python train.py --model="image super-resolution model" --dataset="aerial photos of the United States (SatlasPretrain)" --train_examples=101725 --image_size=32 --grayscale=true --crop_scale_min=1 --horizontal_flip=true --translate=0.12 --rotation_deg=10 --task="super_resolution" --loss="mse" --scale=4 --arch="unet" --norm="batchnorm" --hidden_act="leaky_relu" --widths=[64, 64, 128] --blocks_per_level=3 --block="basic" --attention=false --upsampling="transposed_conv" --init="trunc_normal_002" --residual_init="zero_last" --optimizer="soap" --beta2=0.99 --learning_rate=0.0027 --beta1=0.9 --shampoo_beta=0.95 --eps=1e-08 --precondition_frequency=10 --max_precond_dim=512 --merge_dims=true --one_sided=false --adamw_lr_other_params=0.00082 --max_steps=12500 --batch_size=128 --epochs=15.7 --lr_schedule="cosine" --final_lr_fraction=0.1 --warmup_steps=1250 --weight_decay=0.2 --adamw_weight_decay_other_params=0
Rows from block 5 of a small image super-resolution model, named by matrix and row number. Rows with one number belong to one channel. Each number is 128 + 24 x the weight over its row's rms, rounded and kept within 0 to 255. All counts start at 0. Numbers have three digits each. After the name is the row's rms in percent of the matrix's.
After each channel's rows are labels from the 100 images, of 14976, where the channel reaches its highest value: "top examples" is what is common among them. Only what is clearly more common there than usual is listed. The data: aerial photos of the United States (SatlasPretrain).
# convs0: first 3x3 conv (model.enc.1.2.convs.0.weight, 64x64x3x3, each kernel summed), inputs 0-63
# convs1: second 3x3 conv (model.enc.1.2.convs.1.weight, 64x64x3x3, transposed, each kernel summed), outputs 0-63

convs0.37 104:162138109104142078135102142142094127119125090155117134119144084142113087136111112134107130149135124119096074126099119097109101068166126143130127156110128134138107150156093131088167164114120122
convs1.37 096:153120096141095122142141108142142131107159128127113116146111142138145129126136134110177127151129130137063125165089153146139139185182106112115122107108172172160115122132180155111120135100133111
top examples: crop field

convs0.9 088:138095097112152109105150114131106120105127104107126134136160102149068091098115117127134094118123103094096135145116112137078138117105127131131090166139101124169106121149099186107153144137112163
convs1.9 107:124184168130099156170096145113110176148122162135112135104077118106153162155126131134134124144123133136127132096141136127144113206137122098107137130115132125069132132157135152103129143121129147
top examples: building

convs0.55 110:121116118155133134081151122160118072104120136132142133141087108177103118115105102131105100132117099101101122157128121126081144152121124090126077144147151100129111126155146158109094119155113178
convs1.55 106:135163140129110135145069125128059145153122137106112162083162145144146105117117155134150107179097109152132152114130098112155170146142121143136180139133131111124130135084127161103132145128132126
top examples: crop field

convs0.20 103:135137137106092123128134120166145124149154108138156129136128191086147091124145177107078074116121141107147099142104109122161131169163101135141159089122137154098137114130142132134131094129149119
convs1.20 096:128119121148131099136101143132089141144092176080091152113132113111109100077131098109136144108109137090126071128168108062125123119128114119150149107144117098107141108130101105130144123128128094
top examples: crop field

convs0.0 089:119077165168138147139107152169119088076111161152110122173137078155133084115150126152146130139143120147147133147130134143127158144136124138136139130141123160142103089159151106110162139087142128
convs1.0 120:129177133090126129121149109124143150147114145108131142140161133140167193111086136158102131175148174128129089130095151099116097157109113142112087122142134152163153160141134128109105152135126113
top examples: crop field

convs0.22 111:108067163148144128079097103159127140120122115166108134115128119145126148091104086112114132134118144111094121071160132123118121118112143133188110127153117120137160161091134124144135127143146081
convs1.22 103:119096115113110148137143132118157155162118115130147110085063120120115145120135116072138144093089104122100140159135131148128110149149136113123161096093138137098109146151120123180121159097103170
top examples: crop field

convs0.28 113:104203066110126082131139120139142109121137127099138171137127097117089130151143100145135122098120081105134114134112119152136091142118128134122086099113102114116098133168144146094137142118104122
convs1.28 126:143086086151119132106073156115126112093113139070145127112155136121127133146140115078072154112153120185129152142125143130151092142121094115138153142127169113136137102119134104121138123162125145
top examples: building

convs0.54 113:109158163134100128121092138121121142129117168142129088114124097110138134126078106110119142141174151124104105102066144075133140114164130172152118162147105121105076143108143140104128126120112118
convs1.54 104:115136135111170126115126134118134082108128065111155153127110176152142099147114105161114117133098109113072143152119106148159129106128139114144115117137127113146093160062119138180129118143137123
top examples: crop field

convs0.12 106:146115196128098125107107118146133110157158127146139141154141167133154161108109107091125099131119138146190129118114133171109121172104161132159129128118120115075119113109153117162112138164132110
convs1.12 106:110106117150131108114130170172126153121094138115147094125121123114144047123111161138124171127128158132118098163115151076149103117120102157111135117111135107155110105149098107085101135108128117
top examples: crop field

convs0.14 109:118159121148098104119111115146085088124117080149121120138124082127131100129104148101120119103131129094089188147090118132185161099116099102120119132126125114122129143117086147156107160115111150
convs1.14 130:156132165145172119096150128135155130112148119124121131117177206133093145125110094133106119134157117117136045109131118120106133124139167139105119145133112108128121099111164125127146099122136100
top examples: building

convs0.45 088:128094124144106119097119116082084100126122135091123096121135139115140123150136086112154102117108107151100080123127074115117080138148106114133098158126094122120095142135122129057133105112129113
convs1.45 087:144124102111144122139088143126102107122109132130153179088102146119134151146089177082150143099175116125140140111141174129103144106140134114148118153154144162135127146091139091152161100098111149
top examples: crop field

convs0.53 078:157100168135115164109114122162124165115116154099113112179132128088139129099115146119143115141167146124212098114137146124134160173107154122169139127126127127147105145117145134160139113110151118
convs1.53 086:107156112082122101131116095161145086156091108148158125091168123104099140100155105113166119134099154134160098111107096165145130132150126155173122096126149145136152091104130123109099124141117130
top examples: crop field

convs0.35 091:130115120123122100119141158108130133108130133131133120146123143139132110164138086083153120168110117156098127117144137092105101152127131124118074193103069146126165130131132122163098068144121136
convs1.35 088:120140162110099102110153133156114139163089143163121153152091074095140123116134133146108129118108135159120157123139138145156167139133106143071156110108099161126108117142120134127121199129096138
top examples: crop field

convs0.25 101:143146116154119137121126117152147141158129105143159187128126119126146137092130141145154112135135128124106145109061121145176170086079103096134108165112142134099116115135130178144153089148123127
convs1.25 103:133149120133098087114157102106119096077117133131167136136161170147102147145110118166110135096133103132109082106153131106079145094145173131124135134094115106099103119142140121127112137154150083
top examples: crop field

convs0.46 093:123104143164135099168112141103161163127109110151101154121145104107148115093127156115147137141117135127098092114144127144202122127152150113155150144143137119150062105142141138121155083156130147
convs1.46 094:126157169070124113162125108091124102139158129121150106161140138100126131112171075171133100124091136140154100143055138142098130133134127148145136111126122149137107140132146127111119139083150121
top examples: crop field

convs0.43 095:118106101145128099139148122176140087119177113101164143142141122121106141149138109121141161139170128159112095118091119145180124123099148124087106073115142134125118145127098126160125110170119164
convs1.43 104:106143112124099120155126156098155111110147118135122064123109114139098148131089131171110158162101150081146157133165142098144100149115130117099104121128105127131077122117133137122128139134063154
top examples: crop field

convs0.41 107:180148182099144168094154125150109151082156113143129138153090121134115127132072144112134128159155123147110123170136118167125134119132108139136121158120108140136118135124145088121141168158079139
convs1.41 096:136147132140126137137138099152152184154116119111121087104124101108154099101135132090127139097095142124150182125087152110106122112125159111143155114115101095148148105161172131123157086103131089
top examples: crop field

convs0.59 093:159120156138122143095152144130110122111142089165141156175135163123144118159110166124143154166117136112197081171129140129102116133127127096116125121126116161098124108158115106161138167118109148
convs1.59 091:139122120144127114126125143089119110160129159099138141078132116113129135102155120079110060054134099115088127132139130143141079144083095106143138121128129130117142124141146123115124106098144094
top examples: crop field

convs0.39 095:152162123132144087101104115137108128144158127076102131147150086121144140155138147089106126111142140133085120116055132127138102126178115128103137152141134107126134130183138135159087154128127106
convs1.39 123:120113103135107087152164132157121118087170143151143138177119154116108120158155133123155114120136102082090119166116135164132167127170138124126102127094158119161143119085109152152156134144103136
top examples: crop field

convs0.52 098:177079145136123121115139109111127095154139108191133147121123092117122120135067121122146139116121176108127117087102123136141119099147122126113132130142139118115147135076059127101126097128104117
convs1.52 093:135100146132123112101088115122140089099117153093119091149125092148130189131146145128073124120127074173134136134126162157137111136120099122147120127124120142113128112098145121158146115195126155
top examples: building

convs0.2 092:143121122124102095116134109134110123143140119124127117109162113120145157103144077095116083095120124136130127155136098116081114172100123083151089091163085126117098104161108111111131089164143147
convs1.2 088:133123084142139114114095145137163139113087104142137144126111145127132096094094106213117110181122136115124143128120134113181154168134121146095141144146122171154127159107147117146119128139127109
top examples: building