Weights of a small image super-resolution model.
Model: arch unet, activation leaky_relu, widths [64, 64, 128].
Training: soap at rate 0.0027, 12500 steps.
Data: trained on aerial photos of the United States (SatlasPretrain), 15.7 epochs.
Rows from block 9 of a small image super-resolution model, named by matrix and row number. Rows with one number belong to one channel. Each number is 128 + 24 x the weight over its row's rms, rounded and kept within 0 to 255. All counts start at 0. Numbers have three digits each.
After each channel's rows are labels from the 100 images, of 14976, where the channel reaches its highest value: "responds to" is what is common among them. Only what is clearly more common there than usual is listed. The data: aerial photos of the United States (SatlasPretrain).
# convs0: first 3x3 conv (model.decb.0.1.convs.0.weight, 64x64x3x3, each kernel summed), inputs 0-63
# convs1: second 3x3 conv (model.decb.0.1.convs.1.weight, 64x64x3x3, transposed, each kernel summed), outputs 0-63

convs0.18:121115130187119123161090120120123135125102141093123087168121125106155109119130116120091116142125124142199117105128160141129123102103102102130164092127125153140135100078115094103144096115149098
convs1.18:111131130132103188122124111128120133146121104162148130110127134140079144146107117121133130145170181126131174119134157140073147162136130126110105150165167128111132175126169129164169155126145137
responds to: building

convs0.22:130097125143103127099110127143122163132117131125122101143186094125128119142169130136079157131116087075133140144136105124146119118118137152169127087083155102108137129113098077137125158110136081
convs1.22:104108150142173151131115178141112136121148178190133119112165134136161142122142126118112125122137147109154157144158083138108105120133124140122115159115102174113111096139141144143161074160121154
responds to: building

convs0.24:142115115148088091138116095099112166149139120104142117090130126119117130109158121148101130091133141158122141151161102127175107100137185089117105126085138124110148117099128117099160146076121100
convs1.24:175106110143114112089154154113136122114151155160105111120136143135160132099095111107104155119145129181125097111116105116087121124153111170154118111119127152125148167175084167096151129112109132
responds to: building

convs0.47:123102132096082123119124142136162116142131153109119121121112111129107112108154143135079125133128107097170115128110115101102118104146078089134192110103135089132129089161154142113099098161109095
convs1.47:161116123120199110168141157144137111114188150131126109139155158144129110166106150113110103142142120180156116126161124138179115169177111135146118135112137146148111122129107114127114145122123102
responds to: building

convs0.49:132133101110094128131108077111140111100185122104158108129113119114103123123125082114092111147074187144112128126122113129121109139138151101086127130120185115130087128146090136093126113117131136
convs1.49:130164127118140153134134124142133125096104129116172161107154137151163155137092158130108184159168125121079142133117116126136120127148117142122126131121201147169151177143153158140127161123138146
responds to: building

convs0.39:092169109115133149114122131128113144124133096142108115121132116134104128180161140072101113153143110119112077101171097078158086113170121135129147131138141114155126103121137136170096118161137140
convs1.39:136131131122142114126098166181087139117149068140113142133146160129143144124160131148186146127117131145141156096120173104190156108132137138141163113147133118143119169158135157141140125124105153
responds to: crop field

convs0.34:135132111095098070113128082143120146140102122109126125121158143127110122101113149138126115095148159151136104085096111095133100157111155083184138145123138115132135118113168111142099139077121165
convs1.34:127148151146129070140134125101106121121081108142160138165148103090139096131165105128121129113089124114110116117123120138164131083162110146151142118074154127143122095112099131153123063136126136
responds to: building

convs0.12:130118088090148134155153164170115153122072161129125105154127138124123129148143197129118115096106143094119121170105126143094109116118113144164123129161148098139122104110124159113137095085137137
convs1.12:107151155137110093143125089132124136122143142130134131201156091132109121130106134108116121139152127091085146142166133164092133109120109109129135140130146134186085080166136125113104147098157119
responds to: crop field

convs0.30:136152102125133115113139121107102187171145128120092101109124137096187107105133139078161144094149121103098143124156144111119091122132117088153127092143132103127120112125118094076099117123121115
convs1.30:109102142070083084193132139117169119157130101103142135115143141147074132156144141150149136119117118140130137120124167148140151120136096172115117167106135124132157164154160142121137126120154123
responds to: building

convs0.19:140132099132149164121122175126118179145126119121120082113129149123114107123116137152113138104115078124106115121113101138124138121133137156102092102103071121092105167098147097090088131077117139
convs1.19:157111114107129125150115134089115113134150170103125115114103119158144104092105135139100108078143108186134103088119080097133155154132104094164101137122104124108103105152101099153102143119133112
responds to: building

convs0.58:166129152137101152084147124141141120092160150086115118128164136127058083127108115113149142103111120104154130145128098132105153131122186111107144123132114090134096141133160145097149163127111131
convs1.58:162127097154119101150154124136057087081129150139106135087126135127109165124096108111098121128152128159118144144126104124116172142111073130130134162130142102135107088136165145150130158134129140
responds to: crop field

convs0.16:149129095136100144101148170103133153116126108171125133123142096156135141138098098117124147110109146066151105159096084158138124168141113093132147136118164145146075114123137115098157165123124112
convs1.16:133109147138157122164092170130133145105141115128124126102080143161167142112145116136067168088142132150091126161110125114096119100104125131131111110101172131087124120118176105136156154132115140
responds to: crop field

convs0.46:095128145152136128100107154133112129136149149117127097148171136122185127152153102123125184111088103075153119111128149159117133128126100122116118088085142110155146084135096130126159163127098123
convs1.46:110172177130165161138139111124129134138153125135141156096128138101174141116164135138116113093090155104155111136149131105124102090147163166083103121095097136134108119127096175142109104116118115
responds to: building

convs0.6:156127114116137073188110100137145113126104095149144134131130143144121132131121144176128078130129120122163124148081104122164103126120136112137155110134151183124129140104148125078131067141120145
convs1.6:132151116152126145127109147179120125125160107181135136144102146131152138145131145181104144121169150105117146159121128123155117110131093145166164135136177156172144103108144141138127083135170159
responds to: building

convs0.1:130134136150109080167131142140136157150120080143143143104128140140073087100087089127106094149113120095143103134142137130138127112159119119149113097100168144166141148139127065145112120109141127
convs1.1:165125103140133114114122151148112113161185135107130096086144137141132113125141137129129109119118136158180093127105090114107124160145136169101096156117092086149148082091135127149166114149148144
responds to: crop field

convs0.41:134158129124131117106109147136113112117117096134077139086129126135123099096103098118126133143155120130174160126113109095101130118079120137154146071127181116130151145120096116105167160163128084
convs1.41:134126147114139188090123190101156125095136147160102119184135169156112123101153110114112147097112129118121131122096145118143165117126134124156134113149151112128170129131119097142082120130094098
responds to: crop field

convs0.50:152185119118100146110129105110123128146129103150128167144129074105074130104101088111143094121112149106122120060114132135113149132129151093111127148157122126176109105138146113167118111143126129
convs1.50:146125152110106092083126147143119098148122165131120103149107126115104177067137139131153163111130131098088151123114133129105096102098124120131133100149105111157109200139139136129118166150140129
responds to: building

convs0.37:124150202142115085136175167139113139109131104129143121108149162135102075140097094141117129099160121138131128138151113114111132097096161136106141104127141165154164094121118088114147113126128136
convs1.37:136112127105082138211111156127166145156138103125140105160136110122137113115116117179103127118111160099127121110115157140097072121119127109077146128099106145107138134097098155121120120136139119
responds to: crop field

convs0.11:097141112125145153125089144159072134115140152127093184119126081140158145098104102131135140115148080104103104129145141142135159084110118125110105132151092134115129141162087103120135134091121148
convs1.11:180114142124109125136106100077121134161143117122111092127118159097110106145125106143151116135105118174159103168134136117145127175141128101126121115182085093102148135110112121092115156095127153
responds to: building

convs0.42:101155128146157158115112159133154143128131134140126090114160138133154143150153085141150151109165102108106147146140151141103118100074150147099109110120126129160115110108105137105176129061128165
convs1.42:107133127123094121116119133119116049149104113119119126161156103148109129116148095066108124085131154124113090116161133109131061127150122112123140130129085091124130129117108111120117134110119084
responds to: crop field

convs0.59:155129089130138103153160090133156114151154109119154151172105171161083124146138136083104108132128116132114119116139100106132119174118085093086117131133123118129157088108157107119123122128150172
convs1.59:107086140166105167085126101132106092152091099143148116106084108131114121146130102110106072121131148132132121196129124142101100117140133146136144129125131085110090102126121119103130105110151102
responds to: crop field

convs0.31:127122096115172070152159108108116150115094140122114084137098119170101155134131121090148120137129132132127138146170147127123112092175099097098127115110144160134160077118109147151119151102129139
convs1.31:143096101121110092100144155093118118134165139105112166072173132105138138158102155114144077139133127144137130146143092127151115129131110126130131121099113113111078103107109141066127097148141146
responds to: building

convs0.29:089137112114113121131141164159137130109112152131118091127117086132146111087144107134162120092043107153117144140088141109129124133125128178136109110097146139114166119114130143086129114112134084
convs1.29:141128118143121152125195130159081105127146059107110131128129161144114088153131126090127131114152127140104135098112119112183111113135155084126109142128129152119115169110130156118132126147078119
responds to: crop field

convs0.14:119133093099107085104094142131120146109160126113131122135112112119106113106103087098074147097130113169149137116137130122160111142142110089147140158071121120130145123097125091116096173108104093
convs1.14:158101123120131136148168148130126131129166175102091126108140085148157129103122117154092107097152104163151122099121080153095130143174139168142098118127147112149104156169149147132123104122116148
responds to: building