Weights of a small image super-resolution model.
Model: 1.73M parameters, 32-pixel images.
Training: soap at rate 0.0027, 12500 steps, batches of 128.
Data: trained on aerial photos of the United States (SatlasPretrain), 101725 training examples, 15.7 epochs.
Rows from block 4 of a small image super-resolution model, named by matrix and row number. Rows with one number belong to one channel. Each number is 200 + 20 x the weight over its row's rms, rounded and kept within 0 to 999. All counts start at 0. After the name is the row's rms in percent of the matrix's.
After each channel's rows are labels from the 100 images, of 14976, where the channel reaches its highest value: "patch colour" is the nearest of a few named colours to the mean colour under the peak. Only what is clearly more common there than usual is listed. The data: aerial photos of the United States (SatlasPretrain). In brackets: how many of the 100.
# convs0: first 3x3 conv (model.enc.1.1.convs.0.weight, 64x64x3x3, each kernel summed), inputs 0-63
# convs1: second 3x3 conv (model.enc.1.1.convs.1.weight, 64x64x3x3, transposed, each kernel summed), outputs 0-63

convs0.53,095,161,205,196,205,172,192,188,201,225,174,194,181,198,197,192,183,178,228,181,247,193,181,166,183,181,199,235,167,173,218,187,179,186,187,177,200,240,211,229,187,181,211,218,170,192,185,200,180,208,208,172,198,205,162,183,226,198,188,199,209,190,190,174,177
convs1.53,112,209,176,202,217,230,206,177,195,196,208,212,208,195,195,165,177,200,172,216,198,190,246,233,220,212,193,184,179,173,192,181,228,232,199,237,217,190,183,210,221,227,162,230,194,199,189,186,208,224,202,220,182,171,230,189,184,219,224,215,188,187,227,200,229
patch colour: black (29)

convs0.42,093,196,197,207,203,190,224,205,191,210,188,194,169,232,191,171,221,234,172,193,170,227,179,191,223,226,188,156,193,218,210,195,196,182,212,182,188,184,224,182,182,190,197,185,190,215,214,169,186,227,189,215,214,199,200,227,207,165,256,213,188,180,178,183,228
convs1.42,124,225,180,227,193,207,200,192,224,201,200,216,204,219,202,181,183,235,227,224,221,217,209,241,203,179,185,249,187,179,172,197,177,228,203,251,194,205,209,202,197,223,200,240,194,172,194,189,226,193,178,175,201,205,200,184,209,205,200,229,168,189,225,219,201
patch colour: white (36)

convs0.15,104,189,198,170,212,212,186,209,226,172,154,215,202,158,204,166,232,213,206,228,191,197,213,188,157,167,219,192,160,216,197,216,182,199,199,220,154,217,232,194,196,223,212,222,199,201,207,213,207,225,185,197,199,192,185,164,191,190,205,187,202,211,199,225,191
convs1.15,093,236,213,220,194,173,218,208,143,219,207,217,208,211,214,200,202,226,229,173,190,206,200,199,209,192,203,211,212,196,225,198,195,178,226,162,230,177,173,207,231,182,188,198,183,170,179,221,191,182,199,184,242,210,166,199,218,160,202,217,199,216,215,200,193
patch colour: black (33)

convs0.3,102,247,219,193,183,184,165,174,202,201,203,195,158,233,190,174,200,226,199,188,174,198,222,204,177,189,211,216,190,228,233,192,183,191,200,181,159,177,197,236,201,202,176,187,229,196,217,174,196,207,205,171,208,183,224,195,187,179,188,167,223,185,199,186,216
convs1.3,091,191,162,203,197,215,216,201,163,189,200,156,204,215,183,226,191,196,209,182,202,215,180,195,236,217,207,222,213,198,203,181,190,191,235,198,245,186,192,180,208,174,222,206,220,196,234,208,191,181,144,218,187,199,170,204,231,191,198,215,165,199,181,214,209
patch colour: white (31)

convs0.39,096,214,163,205,181,205,152,193,188,194,202,185,244,164,178,175,197,178,202,215,204,216,197,194,156,159,179,172,186,194,176,195,190,204,198,193,224,192,175,223,214,216,189,205,218,167,171,201,192,181,205,230,229,189,212,204,190,183,200,178,181,221,179,217,192
convs1.39,089,219,180,181,189,235,246,215,196,222,189,219,161,228,218,225,202,208,193,184,199,189,196,188,228,206,197,220,211,227,178,168,210,236,189,200,169,208,199,177,216,177,190,193,158,208,185,195,186,207,182,170,211,182,175,218,194,163,213,206,193,216,205,219,169
patch colour: black (56)

convs0.13,095,177,220,163,217,205,167,234,175,181,198,229,245,184,182,203,170,167,175,196,188,205,176,177,210,218,192,199,198,180,195,211,209,207,170,178,189,201,167,193,194,191,207,211,198,176,218,154,202,212,199,192,202,206,179,220,219,220,215,179,176,174,185,201,165
convs1.13,077,194,175,220,176,186,189,248,200,244,202,209,190,207,196,219,221,161,208,223,214,183,214,202,213,243,197,203,216,205,174,242,211,226,209,180,193,221,211,188,211,196,207,213,182,245,203,194,209,184,204,169,209,174,191,194,194,168,179,210,211,243,213,202,214
patch colour: white (27)

convs0.61,106,216,227,185,205,187,187,187,237,185,212,206,185,206,175,202,177,202,208,235,206,193,180,173,191,221,200,173,219,217,225,176,196,161,205,220,199,203,181,185,192,149,196,241,178,229,200,193,171,201,198,220,199,205,168,194,234,160,224,190,187,182,211,212,184
convs1.61,105,200,191,165,204,213,186,186,160,201,222,165,173,178,204,183,164,204,214,164,210,202,211,226,190,202,205,181,198,199,175,216,198,181,206,178,218,218,227,192,229,262,183,202,222,179,169,185,196,208,220,210,186,206,182,228,202,214,195,199,210,210,203,200,244
patch colour: white (58); black (31)

convs0.12,100,195,217,218,173,202,209,200,187,199,167,198,220,203,203,198,203,170,224,197,177,206,202,206,197,171,155,209,161,210,202,172,207,229,171,185,205,230,191,159,214,167,189,172,198,198,175,208,160,175,188,183,197,191,177,165,213,193,226,169,208,203,210,223,221
convs1.12,098,203,181,194,206,194,206,191,198,231,218,198,213,209,212,184,198,192,195,177,194,190,260,197,215,212,183,188,216,250,209,252,230,184,177,188,193,210,230,217,146,224,215,204,215,193,206,206,205,227,212,178,207,214,221,229,204,198,221,192,190,196,227,184,226
patch colour: black (69)

convs0.59,105,154,200,191,187,163,188,223,186,191,171,177,184,221,194,196,200,199,190,189,210,215,167,185,183,155,231,229,203,204,259,189,213,179,176,211,185,192,242,224,184,197,212,217,170,199,197,205,189,187,232,179,213,180,209,204,191,202,192,195,192,196,203,211,229
convs1.59,110,240,207,206,200,212,219,201,214,183,207,232,194,217,209,210,195,181,177,199,228,160,226,200,200,179,215,205,192,219,228,193,160,235,203,195,183,191,155,208,190,175,194,205,168,248,228,185,206,204,234,192,191,180,231,183,196,207,210,177,220,190,196,222,217
patch colour: black (40)

convs0.54,116,210,205,181,194,202,170,226,135,173,218,211,236,217,176,194,182,185,225,186,193,170,178,198,182,200,209,179,192,196,170,192,195,200,199,187,184,177,178,181,223,172,180,213,179,202,179,211,231,216,201,208,218,204,215,189,173,180,192,201,195,150,180,219,210
convs1.54,098,198,169,220,197,169,205,220,253,224,188,177,190,209,212,188,196,198,182,219,189,197,178,174,185,204,220,224,183,178,220,227,234,210,180,222,178,221,191,201,168,156,223,210,208,233,213,204,176,188,202,220,174,192,236,172,215,202,215,181,199,214,196,205,189
patch colour: black (44)

convs0.2,098,160,158,198,217,222,174,207,192,186,184,142,217,183,199,165,210,187,193,214,165,207,189,209,183,194,154,172,198,217,225,187,212,224,195,199,210,188,205,222,186,188,209,198,234,196,217,197,207,226,212,182,195,189,218,206,193,174,183,186,178,188,193,189,159
convs1.2,095,237,204,200,175,193,208,223,168,213,179,208,190,217,220,198,236,198,206,194,185,195,197,193,238,190,161,209,193,194,179,204,240,169,201,202,198,201,180,177,244,187,202,188,220,197,202,192,199,148,221,225,187,204,205,211,174,197,220,246,210,198,162,203,202
patch colour: white (29)

convs0.17,094,176,225,225,186,181,178,171,192,174,224,198,218,209,195,187,172,222,238,205,199,184,192,197,166,161,191,180,174,218,178,203,174,185,179,162,208,196,187,182,184,193,160,199,185,204,190,199,171,224,198,168,215,178,198,215,197,177,202,215,174,173,199,229,206
convs1.17,098,222,186,179,193,185,178,183,193,167,215,212,235,233,179,190,182,181,211,222,202,196,237,174,169,215,188,180,235,180,241,197,199,231,186,184,225,208,196,187,196,222,188,222,183,191,213,191,200,190,201,173,232,167,211,198,197,226,187,192,194,234,235,195,215
patch colour: black (76)

convs0.57,088,230,228,188,213,213,189,174,218,201,191,213,217,220,195,176,185,195,224,235,180,207,187,175,167,176,244,213,213,199,171,208,218,180,197,242,185,217,191,203,186,186,196,243,224,212,202,191,167,186,182,169,197,187,181,199,234,197,214,208,193,167,188,219,215
convs1.57,101,183,194,186,198,186,202,213,190,169,190,215,182,152,209,201,205,202,192,172,193,204,194,201,207,212,212,152,238,207,227,167,186,186,183,188,227,175,191,192,199,201,157,158,176,156,186,198,191,201,199,197,233,246,171,203,207,189,212,199,204,205,204,179,213
patch colour: black (44); white (33)

convs0.1,105,192,185,217,184,240,181,172,240,196,157,177,230,166,200,198,189,210,189,199,222,216,181,200,187,197,191,171,207,234,198,193,190,195,202,196,197,197,221,178,181,228,200,213,207,220,202,183,167,184,148,179,229,205,183,193,186,193,194,202,168,225,196,166,185
convs1.1,084,223,218,234,172,207,193,225,193,181,190,220,183,189,204,193,206,170,208,197,209,191,206,232,217,217,229,207,198,156,178,184,221,207,191,231,214,202,211,211,223,211,220,183,206,203,185,191,204,224,175,197,232,194,207,195,178,214,169,275,211,187,201,226,185
patch colour: white (34)

convs0.37,084,198,177,176,189,214,182,230,169,179,191,172,241,192,193,214,178,209,179,223,158,221,189,176,203,200,197,173,188,222,191,204,203,203,192,184,235,173,207,194,188,190,256,191,202,207,215,165,189,238,189,193,198,190,214,219,176,190,231,207,187,183,220,217,213
convs1.37,091,183,197,246,196,191,250,188,228,230,190,221,183,192,186,219,217,186,203,184,232,224,212,213,185,211,179,205,204,207,212,234,213,187,190,197,205,221,163,214,179,182,221,203,199,204,213,216,216,204,190,219,224,201,140,193,223,203,212,244,205,190,220,187,197
patch colour: white (29)

convs0.30,102,174,212,194,197,170,164,159,223,200,194,214,188,224,205,175,192,180,193,204,189,243,182,203,204,196,208,231,215,191,151,193,217,193,204,179,224,212,181,162,183,214,223,201,219,196,189,176,203,212,177,178,219,161,192,243,179,187,201,206,190,184,189,180,193
convs1.30,101,167,212,171,202,168,198,224,206,175,175,200,219,166,180,249,194,224,180,203,202,195,214,186,187,234,174,153,206,214,223,215,225,217,176,210,173,221,251,189,189,198,181,187,215,191,210,177,212,201,183,196,189,184,222,197,208,210,207,226,194,194,193,185,195
patch colour: black (56); white (36)

convs0.19,108,241,208,232,196,194,187,209,189,178,205,138,217,174,190,185,262,195,177,193,189,204,204,183,200,202,195,186,185,188,181,192,183,201,191,212,233,200,207,187,216,183,186,202,229,196,191,205,205,180,209,152,207,201,177,229,170,194,179,173,195,215,188,174,195
convs1.19,109,182,131,210,192,248,199,204,180,219,201,214,180,215,175,182,190,210,193,215,161,198,206,197,210,207,180,224,182,203,189,184,170,200,228,212,234,179,198,185,207,207,211,191,166,190,198,169,191,250,191,192,197,187,219,182,192,229,224,187,204,201,213,201,200
patch colour: black (55)

convs0.43,093,180,181,205,178,187,175,215,175,186,171,218,174,201,254,214,192,191,194,171,187,167,195,169,185,196,198,175,188,201,185,209,197,204,173,206,157,203,196,206,218,239,203,171,197,185,196,157,202,220,201,198,201,219,197,209,182,158,195,205,162,200,169,190,201
convs1.43,099,225,201,196,191,200,203,216,201,216,183,214,215,241,150,250,180,186,220,199,188,199,201,220,210,209,196,234,210,222,209,159,198,177,215,205,221,145,192,226,200,209,191,209,194,194,216,199,159,240,212,194,210,184,184,202,176,211,185,179,206,199,221,192,218
patch colour: black (37)

convs0.4,103,216,176,231,189,187,188,188,214,177,153,175,198,196,206,217,232,220,219,198,176,237,159,181,216,192,181,190,198,201,192,181,205,245,196,202,190,171,203,198,198,205,220,187,216,179,195,232,180,231,185,227,182,173,188,182,174,208,187,161,198,184,206,204,179
convs1.4,098,207,233,210,186,225,203,186,165,200,224,203,175,187,215,185,219,221,197,166,184,220,208,211,198,171,213,175,188,187,203,183,187,142,197,184,232,170,174,193,205,233,192,187,229,179,192,205,184,191,202,198,229,216,180,215,181,181,159,235,214,190,200,201,212
patch colour: black (70)

convs0.45,109,195,175,189,217,233,201,197,210,171,205,192,172,192,205,213,195,201,222,204,172,153,195,229,197,228,202,201,170,211,199,181,186,180,195,251,198,172,181,202,210,204,175,179,193,203,176,212,173,197,188,213,190,242,165,204,234,168,213,207,176,182,211,169,202
convs1.45,104,209,199,214,203,188,205,201,192,241,186,230,225,211,210,194,223,183,167,173,196,194,185,185,213,200,186,140,233,180,197,192,182,190,214,136,210,237,182,207,200,201,210,179,191,209,192,174,196,220,208,199,189,184,169,206,201,209,190,221,201,221,238,207,214
patch colour: black (34)